A small audio frame classifier, trained from scratch: adamw at rate 0.0028.
Rows from block 2 of a small audio frame classifier, named by matrix and row number. Rows with one number belong to one neuron. Each number is 128 + 24 x the weight over its row's rms, rounded and kept within 0 to 255. All counts start at 0. Numbers have three digits each.
After each neuron's rows are labels from the 100 clips, of 14976, where the neuron reaches its highest value: "lies over" is the class under the peak; "responds to" is what is common among them. Only what is clearly more common there than usual is listed. The data: synthesized solo parts of chorales (CocoChorales). In brackets: how many of the 100.
# fc1: second MLP up (model.blocks.2.mlp.fc1.weight, 512x128), inputs 0-127
# fc2: second MLP down (model.blocks.2.mlp.fc2.weight, 128x512, transposed), outputs 0-127

fc1.485:154097133124104128113118132145125085115128128126104107122182107126155144125120122157141136122160149120136093144117108136173168104124066141106100111137136162089128162115101106100116150077151135117118139120122129109156141139170136153128146135095130067133083158127176130104128140125119158114144062105117156130108119142106166125120136151120113122102051168157125099131135128153140124167132
fc2.485:127099142153134106127133150169103121121127166123110148128096102143106132141118112114137128121090126137206111104133112143104107165098119131095118154108116189118092130143163153105151111109133103149129123083172111117138152127177165137135126180118153090107116144176157108144139126083157144096109105080135135143153139146135144118116135143133109161073119122144104153148126122172135137132166
lies over: A#3 (100)
responds to: note A#3 (99); cello (85); note C4 (37); note G#3 (34)

fc1.269:102106098113133104132136085138104120139134151126128121138158121152134104122107128109135146162118157126106091101130133121142133184111146139138150170123154120139121157132093135161127133148110070096124115141145094122123069108106106076112138126111121146131150178137108137082190138130123127117085152098133095148109198145140163123139126142131151147119098151133110182131091126157127159082135
fc2.269:089091135113158162124110119139123100109137147115126139126146139142119153122105120123129124150142161150162152134112182114081118166103147117131167129110141135126133106186118135120170157161102151123143141174099133165123080162122118126095141127122133147123115131140091080143135121151114101143150182094108113145145153113149121074148142170119145114099124063107146125104090145164138135127082
lies over: G#4 (77)
responds to: note G#4 (79); oboe (42)

fc1.370:096136116101140111129149103138132135135131059105116134127119140168121127122147122161125121162077120138101138117126142123130106151145152141110171159138166133157089111135153126120127126147102138114131100114120154134184083114087061112127074105122125186092152113104113060138110141116103155157103137109143137147122151094140135163146143100160137150131122132152084153159150103119140115109117
fc2.370:110039096124193126097145130138120149166127112114111133135130120133111166112158111123132148158105152201162115104116145127133108140172143134154154131102130119157101072149153134100102140163145125127137145141115117142133076114084110129135107140134126180103176144164077138109123129126131126145133136145155129136164114117168118138131099129136116134144117127168134114126126130138120171167134
lies over: silence (94)
responds to: note A#4 (28)

fc1.481:178128136123124105126160091152135128140127126157125139120134088119133087126137148103118148098113159101069119127161140098123157141147106148127108119136148090111152112163131118146132130121149114125101150093150181095155121107146141127159138077082145111136082126111177151107109155089143111093091123155105115104125121124161123140114123113135124076127102124135167115103196138130170125172111
fc2.481:143159115130145105104134125134108126130069105116134069142096170124121102121085089128131114107112158163119117093160103122169097118172114115112126136169104113149162110146132157091087111102094145162153111131110163137124142103102109115120121124160122094117138128104090116173106119161134138115092136108123116099114108111112116146107110066102126169113131151145105155148149085109093151136130
lies over: silence (34)
responds to: cello (39)

fc1.280:151112124140161088128115103097145095124149122143157136128107147111128111132135157127175179112127132142081131165181170110133150121126121150104100155083154116127118104139132084156132150109147081140125146124137175139153120116123152098197160111127137152158105093150173138097107166106140090087125120144101136123119119155119133125108158117137138136082125119128108120141120105145168112141072
fc2.280:117122175086107120178139123109109147131089152086156086149138158127152109112115111109086108141103090135121156174138124141083079144155145165144161136107134106141157151138096171141128143130098124135119130161105137145139172168092119107122104112144105103133132107140100110104141080158132085116148162132101091145108108084121119110123106143103128138123138136126101144143098138083130129092105
lies over: A4 (97)
responds to: note A4 (91); oboe (43); note B4 (34)

fc1.326:127168106114170137135107120121152146136125123144171148109149143107116162133130135120135118105133112154164149135126188091134114131127148124146124116055142145147135148159109143142144140117119139096159156142130133142173159101136160126140146122104204130170097150130177159137132126132126111152115145116098125086095138125099131122136124125128113144102086146122096103107092104139186109076082
fc2.326:113098139145133133111110088103141123140105110158147141072087111105097110148111127110156121116145128130120151127129147091125115154174116107148156136111107118138155151163095130146106119138093119111167121112175151093150106113131087123158137104119163124196140155136132095105106120146096083118090164132142123156111124118156118161157121097087134148093088136148121148094111128101185121154105
lies over: D4 (60)
responds to: note D4 (59); clarinet (51); note C#4 (28)

fc1.392:098100116105111134121104145194151113125139136120090127152177138141136129133145117143132130106142161119124120114120119133121156117163060104150100095109125106101137149140105127146114134105146167141119163121111143122147124143138103156128108143101122095134114105068154148105117156139118153130130108107157161141127167122207172105109107136139091110181065110167115115123149129111117116164140
fc2.392:112099126130146158098115106159110136135133145114146184099090130135079094168107145133141133114163111141125128110123147139130115159123097120127150160126167157089078139184142135181110102130137141150129120126154115134111119171133173089134125152142146078146116089101116137134160145112154141146117157117131157113136157101154129086129124138086110138077119095110143118085109153168143160118147
lies over: B3 (73)
responds to: note B3 (74); cello (72); note A3 (40); note G#3 (37)

fc1.215:161111177156136082146171122132127103127140098168140150095086117130117094207133127147098162124137136115120155106152130128105152122112135138120142162104111114114109123143145124125128123117159085122153088088182111130164140126170125105187159135116157127119101160124130135084150127123153108099124120182126137143107138169130154110134157112148081154117129151117146132135165114121132161140132
fc2.215:136110152121156110118130109125135136116136115139118150129072144092095123126105167115108152107117125117145152139137135106121129148171122172132135160076159123110115155129134105138103113105112105162154127179131128125112143089093081095155151131139146142115118116154106167077149134144155102137102094146092118154145144122151069106190135100141104185109121101092105125116082131118131167122131
lies over: G#3 (98)
responds to: note G#3 (98); tuba (52); cello (36)

fc1.466:118120151120138119099131136155109130149128160125153127074094144147154134121150130106164172127110136149084153109107106168127136169133140142112141137135094117193127110110143095141120138140114076102140116113101104155133085161101118092125160135110110160151115175055125123069110116150105105121151125120104115127147137122140188112137158093124133098169134121148120120134140134102129113117086
fc2.466:113162084138093112158113155151133099112093128099091109175134126159169126097127106108115111146108130112103156146149105196125112151101112140143131098150133106131161099089092174113117149088130095154108161155112136122121179153122133126098191121155112131121129124136135103133121115143118144105094132123125135180167105122091131139103113121127156126123135137097094084132150095106094127128148
lies over: E3 (57)
responds to: note E3 (79); note F#3 (54); bassoon (49); cello (45)

fc1.242:152090145132156135118162118183119121153164106148122159100123142112090083155141205095115141113106143136095147138126145130129163162105094144124131136133099114159105157160138105123144075118148119110161115113177136113152061085129121115109133096119145139120101133150124130121140165108155128115138120123097096101118163135150130107123174101136133145096140152112132112099151141121099119145080
fc2.242:107114121120121151149146139127089134114056118114110121110121143145142128092126146155112164206103141149101132105113089151127091170143139158121160143161115132137168105117119084108122128135100125163133166149122114170130144119120118096135137137163120140111185141082115097141106103147119102146130122133186107122140093116132100136105108106137182170124133139157113144143156103102105127153137
lies over: F4 (99)
responds to: note F4 (98); trombone (36); note G4 (26)

fc1.266:106121150135129110124105101099136095146148130161120146131157154155188141093126138129138165160153166091056071116138127140164188143137130103123145111146127088122111126103108085158120124145128120119141120139154124131147096117156109131152160129112134118114136117073145119075143154113115126144128127147117132126138111197135110151116140169142104113111120151129163143106150098130150178094126
fc2.266:139128118127132122138073089118121104120155150144112160103141178119131155156133165107111125109152170128148151144142168111096153133098086144137088125075121115088127157119139128143137152125143119145137124134122099112106161166150143154133169127124151103134110127111157148095168148120131103139129152116111121098118149163111157078151124165094134109113138139090131091103095150192153153074134
lies over: G#4 (42)
responds to: note G#4 (44); oboe (28)

fc1.317:133060107110146115142100107143118131167120143156124123134129108122147115116093186078122109147113088130097129126149121082108097151098135122141133129081151110112166139160117112132115130092131130126165134145177157130153107107143109130123169094129135133129126122130120119137120134101116124089139119170128111129090193172140128148103100088112136115131120136144149156073113145122195116115089
fc2.317:133160160122104154120147166141108148138139136130117123125135127135148128179108089152069134119131114135122104141115136135099090149117107073132123122133136140137115093118140103126146122116118137170123109144127108119112180136133147141151084163144130125146148150156144154096096065108126113104125080139176137180163085123115101135123117159150164142121162179154149137115098161121088158146167
lies over: F#4 (89)
responds to: note F#4 (87); trombone (63); note E4 (44); note G#4 (41)

fc1.11:158100123121099149104124079127177110148171152133103146150163114110105112160144110103137111104162077122139096134120159169118154149112105135132143159097110164077108163158124146150121118101146128100115137130177122146127143153156134142123108114145133060139113119155125143137200157127136145145107125097140123099106153144127153094128155168119107126105106137115141120119106155155174129129155
fc2.11:135132133141150162104146136104118084078150127141108114097102163101128132154095122143143093131130144085101083115133120093133133104128137130094106123173102135117106142145127144090114066116115150139130086077160179117129106139153162150143140106106134133110096152122140096160094136107126105113147109083111141126097090122134118158117148097059129148129120167119138136119161119114171137109145
lies over: F#5 (35)
responds to: trumpet (31); note F#5 (28); note D#5 (27); note F5 (25)

fc1.336:122123116130139119115235141133115172137131081125141135117107102108108132123154148120144112096109145136117117112111133156132134132123096096144113164135115078132105136185128108100199112118092122118130129132137091109120135130116087120135132133141132128115129136143135119133149085149091145059097138101134146123134117174107162147130127116131136099144139196137093119148166155120142109131146
fc2.336:126124091152123175127132162164134120142058140104107122139138112134128156098133138129107113082142129169152147145098149128148115128138129083140125101132101102132137167162151121089134122107096116073123180123109121083120135141114117166143153158129139137085127121126156112122164124180092136106147125109164147117194139083140151134138108126134100124140169142165135107128118142138106082125102
lies over: D5 (100)
responds to: note D5 (99); note E5 (57)

fc1.344:160089125142148088115116106126126117135133177129150098081108141101133117149090167087114156162127139141115096114151134122112152131157129131143115124149123126151136178119118087133145113124111073087142129116158118124140146116156120089141123103125147105122063177142156154090132145131134100107137107163073134100091142153147142115149158112109129115125113126116180163112137098163174106128103
fc2.344:144168098132139108133109139139119104124115122106091107144150168131102112152125114124169096107121114137146106130141118118101105115144146112153103131156121111121111103096132134142115098128135116165055113136123137130098144135134135125135153126158111099175136110191116133095092139098140121104064094103140108134117110149111127117108127117119164183121202135152088157114104129144103082093168
lies over: D#4 (100)
responds to: note D#4 (99); note F4 (36); cello (34); instrument: viola (25)

fc1.157:134096116143147123085149102103121127120118139131126184101071110141130079162136166134114154145125127113071137125114125108109128164135145141144127146128083124160113168123150083111155090168146098125128136132125138135147081085119085087118097092146138177121113125127108176131106125125136103119130138162122093128124146133203133110137171102126133109123112134141101113135158156150130137099110
fc2.157:102112120103121186074125086123090162129068143128129138102107143108139110130105168118106137165108113151131153118126165145130088145188162121151165160126106112163115104120090121112182146127100115159139152134110131121139131131126119090207093141168134126135138140134089135133147119169122109104107153114131099109123147077127112118151127130136136149118100118130130131117123120101137166146106
lies over: F5 (99)
responds to: note F5 (99); note D#5 (62); trumpet (57); note G5 (33)

fc1.114:159109157134136073115142107130105168152144086170141150071139122077110136156119132100135166082132111133145124102138150094133131121129133075176144161111101107168128157132135095157127117109147103130137116107128101067152131124164137080120157116118157086134109136130118127106138084138124119100111150138127120150096119164176143109151140089141116132126151141147163146108103140128124167131133
fc2.114:103113114092141078141106137131104154134086139166136113160112118129112138098103136137115155131108121145152166150108123124091097142152112118124133120133097096154161197135084146104123120098104103113133135191106100107114120118095083072136162142150107119128129151127103122106157090188132128112151148124135098165157129134131102121151100100140135140165134173139097133163121131087122114123120
lies over: C#4 (89)
responds to: note C#4 (89); note D#4 (31); cello (25)

fc1.245:092135094129157134138133136082106153162114111141101141112131108183153131085130151155122160177100130135073127111102135161140129129125148140096156105133151138150128103124128101109129129174098112123118119167154183124114143108101123108131089113138137159076147123131110129139111119116146081133119066099143149157108087117117113125126119091139135126141126108125111096111153110140192175093136
fc2.245:117096125121153140165141184109151106168140128162140115148166129151097136102130103155139124095121145152168141120088142148119135107137118119143145115092098142138153140178156113140138155131112145115108158143130110107109129136084124149084101146125142158115172114126106116129152066138150143157165127103176153142181118126141159102141091094135108114163172120104134110175080116148126144123131
lies over: A5 (99)
responds to: note A5 (99); note G5 (67); trumpet (63); note F#5 (32)

fc1.108:152098164146123150091133106120129124102115148178184155112119121089079131169084123150146134127141117127160079137125162138145115119109135120135132160101091130125114153137142058160122079128125135139131116113142114143133113068182174142119108128108144125133116119152120155145123131102167082138165131142136126124077160140147122098160167113113151146092120107128146123104107135144158146142126
fc2.108:149151158089131119128124164103123139155149155159144091137143105137164151147139112119143117103141055129160174178124129123074131125119125147144101095156127102131132160088113147160155143112101137136142140164114128114130139170106102127161117113101116150167114101126123115110112098167113118123156169114131102158141119155111094123122086161093136100169150128155150113100089118086110120107103
lies over: F5 (65)
responds to: note F5 (58); trumpet (56); note D#5 (43)

fc1.394:144108116125164085087196095130105130110174107139103154125099137093173123151145182083103116107104131155124147135146128093132129148116106139140124128109131088170120162156119118172159118124182088160191116103151122143149096133129102138130119112112131182133127113090133152155132129127133128130113118132083090111093144148151110102144151107122122120149132146151101108150127152121118135117109
fc2.394:139110110125132124126114076117135116136116137096120120127145133147134127118116128139118152180115098125126186151132149145166100168146096145096150157153149179123158118121088156074127110133130142153156129131099131159127153098104137121138185106143129111120104115080111085128123131176139093150153110104120126125126126075070119150112129115095163161096085122127145165167129099112098109132125
lies over: F4 (93)
responds to: note F4 (96); note D#4 (54); trombone (47)

fc1.434:178122132124171121089140088102139155185147106123127116123050125105137105113108163103132126129105148113130124113114149078103120142122123138134160143080146129174119163130112130133132121142127108112125104115159101075174092069113109102133125121109155114105115160115141070139153122141107123128156159142119125131093133131149120136144138102118083145138126156132146178088141139145114160110118
fc2.434:103151095100146160124105116081122097145149114136107143120157170138115136089135098113114121085158122121152158134125150147131126117121098150161110136104131114112105143145119100104163148151114150155096137123108118109074155157109092137171203167158135143141157098112124144110160138119119134160153102094152152102153132116105115099166118149110155123102132096121144100125070128163122145099101
lies over: A#4 (100)
responds to: note A#4 (100); horn (77); note C5 (49)

fc1.26:180139131152124107152176114129177150141167111153131138120141112131131117150095156096141159100106148134085131091136108115115157151156098126156142127108108088165157152166115093144129126145148095134155117067147127098145111105142120095141150105086109134131107121133129136077130107095122126100148093143096121104129149154107133122118155087141084122156109114107102108123133132161190115103102
fc2.26:107135125149149150144099127083127121142142125161138165126150115150121126136102123140132144125148109113142107153162136146089089140185157134157114135095112100128110141114153108106166131114116133148097123137151127132105184146125139123178067122169142154138117114161119138064122113134131123137145115150145106154144094127159097103155130165116131105145181073147125070116095154109118175113113
lies over: A4 (81)
responds to: note A4 (72); note B4 (45); oboe (25)

fc1.68:128122119102119105137149126095131126159123128170186139139152093134153122145120139137125119124134107126104093143146140130112151108124166126132148098168109099113070133102136063188138128143151117127135133133135154123126107122139114139115082116143130102086158105135117156110125083109084113090131154200134126156112106141158150131107109163106089076121125174143138104156136124094149161117118
fc2.68:147083100146132167090143093131156138141164137158123144095135110111126146186123191163131084118173111116120115164134170118110157101130153116145106130110104131094103113113142094148160160124160151149149144126145116103129096141178145185161112127124129114119127111147163160137137124114105084114145171134141128117126163121128160093132144149110118107123134152122136105111091173146154160117126
lies over: F5 (77)
responds to: note F5 (67); trumpet (62); note D#5 (42); note F#5 (30)

fc1.118:121127078123127105096119113150134124141164130116127119102102132140111130111140142151078138154120176124158117145135076139168113125116099103125136147115138128137194129140138115125128152123129139135132117127140101131144114104120091122155107090135134131069114095134127113165156181133076174166119126143132113068126176110125127124129128104132124108134118106143155212114100082166139152142117
fc2.118:119111143112140130077108101152113117104131178136141113138074126146096146144086128118142155134131123142123137126129141094141132146115095137135128110104134151099127169152143114132114114131119150139146133151113091131109114125132126082142141134132129092118069107133120138154123135163129143192146166106087128099081148147136071098160140096070146114100130074150148122079089142169113148104116
lies over: B4 (51)
responds to: note B4 (51); tuba (43); oboe (28)

fc1.391:120125143142114146124088130077113075125149135123070116152162128139158104091112147165100142124121127100159116159110112118117148127114156137143118109143104140083099131102133142146163121099154097130088146095187116122115141099135118152178129129164126070088115131111127162092146168121161152151126090140115134126141137125141147176114119151112111117094115113131155106181121102162137112154124
fc2.391:135085166106110104150140102130109165134156153097141156119171187058158106128111156150135131106098112143092128110145162116120135131118132133118099137108142132110103118136149132106149139088132116083159120095138119093129098135144155095126117096091148097125066132159167101114127158136116127148123097074129110133139152115158148138130133117102135095127113136165120145115133149088181121129095
lies over: D#5 (99)
responds to: note D#5 (100); flute (35); note C#5 (34); instrument: oboe (29)

fc1.73:184096148158113101146178142160096085145158086158116145112126117128120109166168146151059107105125143129109115132108118114121193107109119145148127143130113117130116127146116147151120113118166143136132139054133108155144112120121108156140141120123136153083049136146107170166138140091150116138154125151128117138147140123126145128110146159118145109136121101107154112121152141165147134134152
fc2.73:107103123133148138094137094105109156119106108086113136111127117102143096118121135164123133151120162176103172121095079135152078154162092145112125140134162178112133088178173126118152130142134113149148127120139128134126129130120129098142100127144129132146138137083119083127125133114107121097144054147167100104122135079180148124110114104140144147115128133158104146124187140140128131147152
lies over: F4 (96)
responds to: note F4 (94); trombone (50); note D#4 (35)

fc1.165:128123132154143071137115111090151126127140081138132151117126133115153096116103146079133145134132163130129103114141114125153169149121113095125137137143167111134120142134152103145150135156109106131130099122188113144138089109127126125194151139107115128139137109076142136074164189109152112119060099175118122121128155130124109128143160157168110171122118117161120145108134088133154157124117
fc2.165:147078133093112112187090122169141139113141168123155140142165151125158105116129152139156115129135138118118120118134167131111141149133057103187151123108128105134126155129072175148167160143141120151156162119130089090126113138147138112139153115113147122141159121132149129099161111141101119083128187163100082105134143141118150119105116145132121122130108139141098092123118152131156114125100
lies over: G#4 (94)
responds to: note G#4 (87); note D#4 (27); viola (26)

fc1.386:128148149122130095134146122145152122137175151148143154122141103081116091139162113092160121094110117093162120122133160144081149143110083149170161131125130133145098134136121152123134119117170112075103129096159134113129145125152134098109149114085124108142138133097116121109198149119124128101148139122070134091118132142127124106095115146166086141113088145133110103132068137127177134138149
fc2.386:103160156116100113068125110070141122129145161117165130118119140100148137154117109107197125135118120109106119121141151134116128142129148153110154101174140131158097154144108166089106155137142161079167127125133132146176097136148131124113111117123136086085146185084115126117090106120107139122174142150109155099109111136165136102092119130118130101131081139100110120108123132132141121145104
lies over: A#4 (48)
responds to: note A#4 (36)

fc1.423:166102130151143125139145104118154129108149109141139135106139162119114128144113133148164170099124153134099142144131146095115126144199141126145111153103120105156159123160122101169119110110139088162151103109097170153137112117150126116177171118110118127146104095119157171097125111149131120074181096119113113064131135132102149121116165093115101142165144111126130074130129138153133128139096
fc2.423:151140142120124082133179123103139115125141122124125105138140127120140131134140127170114126144111111136100161190124149130131107102176121117099147115131137099136192098143128111162155141131140113144113136158110148144115175108118165138101100095124112151145147087144130127116105124163155078103164120139112131146128126129071113113136162107141137167156160150176113106182108150100064121106104
lies over: A4 (99)
responds to: note A4 (97); note B4 (45); note G4 (27); horn (27)

fc1.286:171152136157116154131093121143100112130134186150118168094104148148112142124120125109156163100137128126127152100122155120112158144172100073100138124105147152124149126124095154157134127102178136136155191126110130095141123118159133125132114108122148087150110117106143140110086127145153134143119167120108145109105122139176129095136135134103054144130070103146143102095118144097140106139142
fc2.286:144084148140170127132145153129080138187129116137154179108095114127133126127118131124107146141099143168155149105115102137154100146133082103134173151139134116151125132148179123123117172150138121172144117120110173128128189152119174122151156176160157140127135100100122112122155111148150097116137095162153155174142139112140109136143105094123072133122115118162126147119129141151119148136130
lies over: D#3 (100)
responds to: note D#3 (98); tuba (82); note A#3 (57); note F3 (32)

fc1.425:128132126132125144132112128136101136093139168130142171152122181144119108136132124081173156122109100090116146090125156107083137120163103076120122103119120130159115121150089163090141137133173133127152174139114167140172112118142129138103120126108128121154103119124142148128109135145125134137121149136125133149112114128186110089142126104122074149167070113191140101082102141120126099150116
fc2.425:114123106114146100076119116116109095109125161124127133142092142133118079138105129135119103153080157115128133112097108138176088133116127111140140155165165130115083104167163128156122095102108155137094142111124129164131129148099149059155136172171107140111172098110072133124158126104145115136134126159115141140101142103148131117102093125116101137097128113138113172123089119132122155138170
lies over: D#3 (100)
responds to: note D#3 (100); bassoon (91); note G#3 (41); note F3 (30)

fc1.37:180137146141123112096183128146133095109122164171163125117106147073116121133089116085150134131111130083162093134163133150179154118129102141123154131126091117168118120134142056143107094152105124137142079147122118131150137122132144105149123134122142118115132117159088140159120104111121106123137124137081124088106136181120082133109150117133113152121104105120118187114123120138155138151114
fc2.37:119154133099142170138109151145112142128132156116150125162130112146160155129169120098169087091169110143138114155107148118111110113143115103115085100159166134097104154169104147134127130130127149164140111136098180099095167161134148155142120133145127128125122102118142139104092136136135097126133101127124110146106110125155089131103105174109157097131144064114156122058106155123125120096094
lies over: F3 (39)
responds to: tuba (49); note F3 (47); cello (40); note G3 (38)

fc1.331:158097125158155088153118128180138095136142093135105120096171150131141084143098146120086163145119143119107131108152126129148147126123077098091137137146152127121127069106122096170086140137150098151119093118114146126160089104133149113158124124111140152172125175138152126128121155103130091093101114156115150124084151130155129138107126129093140161168113146137138134090151133163114093122145
fc2.331:103109098138127148131123127114113108110121122119129123125122131098158112116147137118144141140095124142126150143157103148156132136130093092090113149153124120112163120103120149138140101130149135134161162070160148123160122104146052091185118119155128158087156185082137107103124119127102109104133169154146125140115117105095166197107132132110145108136079142155115132107153128094156114159113
lies over: F#4 (78)
responds to: note F#4 (98); note E4 (54)

fc1.404:118118149089131115131141116161125150127129102139100120142097123137148102135185149150091149178066162115145114053134122107107113138126143128118172158122126154146121121151127149076120132129122133132112101108178170123114145128117130123105098149158137182112145177164131148091112121108133107089119091127121126146117141159138101132122108113201138155114144120137112129148132111141112156150168
fc2.404:112122141103131076131115114138123140113127125163126147147113169127141105114103123111151132145114095129151092118148114162160106157157145160105160139136194144123131092129086141103100127143138109123091104123167151145118110131137115122131144156132113148121202142105128117124091105070102086146127136151110135137184106125136074148105091148161182133093087112127093132104138105132120127116142
lies over: silence (72)
responds to: clarinet (50); note D#4 (49); bassoon (42); note F4 (41)

fc1.199:143149174131118139106108108115113154149142131144118155135130150113111120172119130129090137075124123147127117113132165098094135097138088151147114120126100138113124184169133136157147139105174135112121150104145122061133125106157151133135092110063145088137063178135143145099115119119126122132150150133139128138112144150153137106127160125119122128155148121122184106064095140121130126155094
fc2.199:157204146145148092110127160104150138104132126147124133136113154138135116133142124109159124105165146085128144110124104124145146137124087107105142109141143117139127070106129118137103143106139142164131135128165173145116159187145122144081192156071101107142145103107143119118096098100131124114121156142125092109184106143118136160107135108178149144122146161101098130119131129135104156140136
lies over: E4 (62); D3 (29)
responds to: note E4 (56); note D4 (30); note D3 (28); bassoon (27)

fc1.140:163145123110139125098149150130128115179173130184139104097142112087125160149134141122116112108114140116131093132146148134110159114142108132151087133090107099144178127111111100154138093070158133127124114074161129079129118117181134148140089133111179108098100136096133124102122097111125139112173121138127126113140115159164167136104141124093125128148130148173166170129134126121128128157134
fc2.140:139154136097123132107098107096107132168146091160112139112067148139104125116132168113109153094119106117144165163120179112116137144135090145150153169089116136146174125125116133119121156135110114156164137153132161129121135167106130095150165125113131112176150117114135060154146094132142125101151166121129117122170129166120087167142111128131124174117145118138156090111111127098158136123107
lies over: B4 (33)
responds to: note B4 (30); note C#5 (28)

fc1.402:146121179137159123134140131119115165153161112136100090112115141130135105121121150153106163150092103132102135095112122115156122116146144137156124145124105173163151110120123082131099133135111097133113108119149150156125112105107130123088137107117124186179146183109133164058103087100111077100149097111134131130130132151140138156151120101119134130180136156147091130149152094146107152111108
fc2.402:131150123112118102142100110125125156134119099089111129169100148127122124079107089098139087139132089126180140146116154128150109152129172110105116157158181142140125111141137184119130129116152117139081123158106111148141117141098118127132123066136132129147173123151112115149076138123145146141099164125086130113118159086121081140127114139092143134084136128112100137121110168154109117081108
lies over: silence (54)
responds to: trombone (37); note D4 (37); bassoon (36); note E4 (31)

fc1.363:154131146139120131098124109131131122158116087132139117131108108122132139137138149142086153143123182110138096130155144132122164126120125144101126108090136110104164142127165061154100123113135139126145154124160109118162095094137140123138114121096137100064088139102151070166158150155107127160115139117139166135084123133159125162133128127100138153122139139160157199088127113119127102178111
fc2.363:131163122107151102104116117134148128152140115150155111140061082123093142123110123102136132109143134140130173121114145134123122155092097114132158131081114148136173148155117141150140143119106126097181133167112134155091141146132162098135174144120149077126110095145105102151170116122092108165144157121087146101132152124149112125133116111111102143093149102145144104111070149125125116067127
lies over: B4 (98)
responds to: note B4 (92); oboe (58); note C#5 (35); note A4 (34)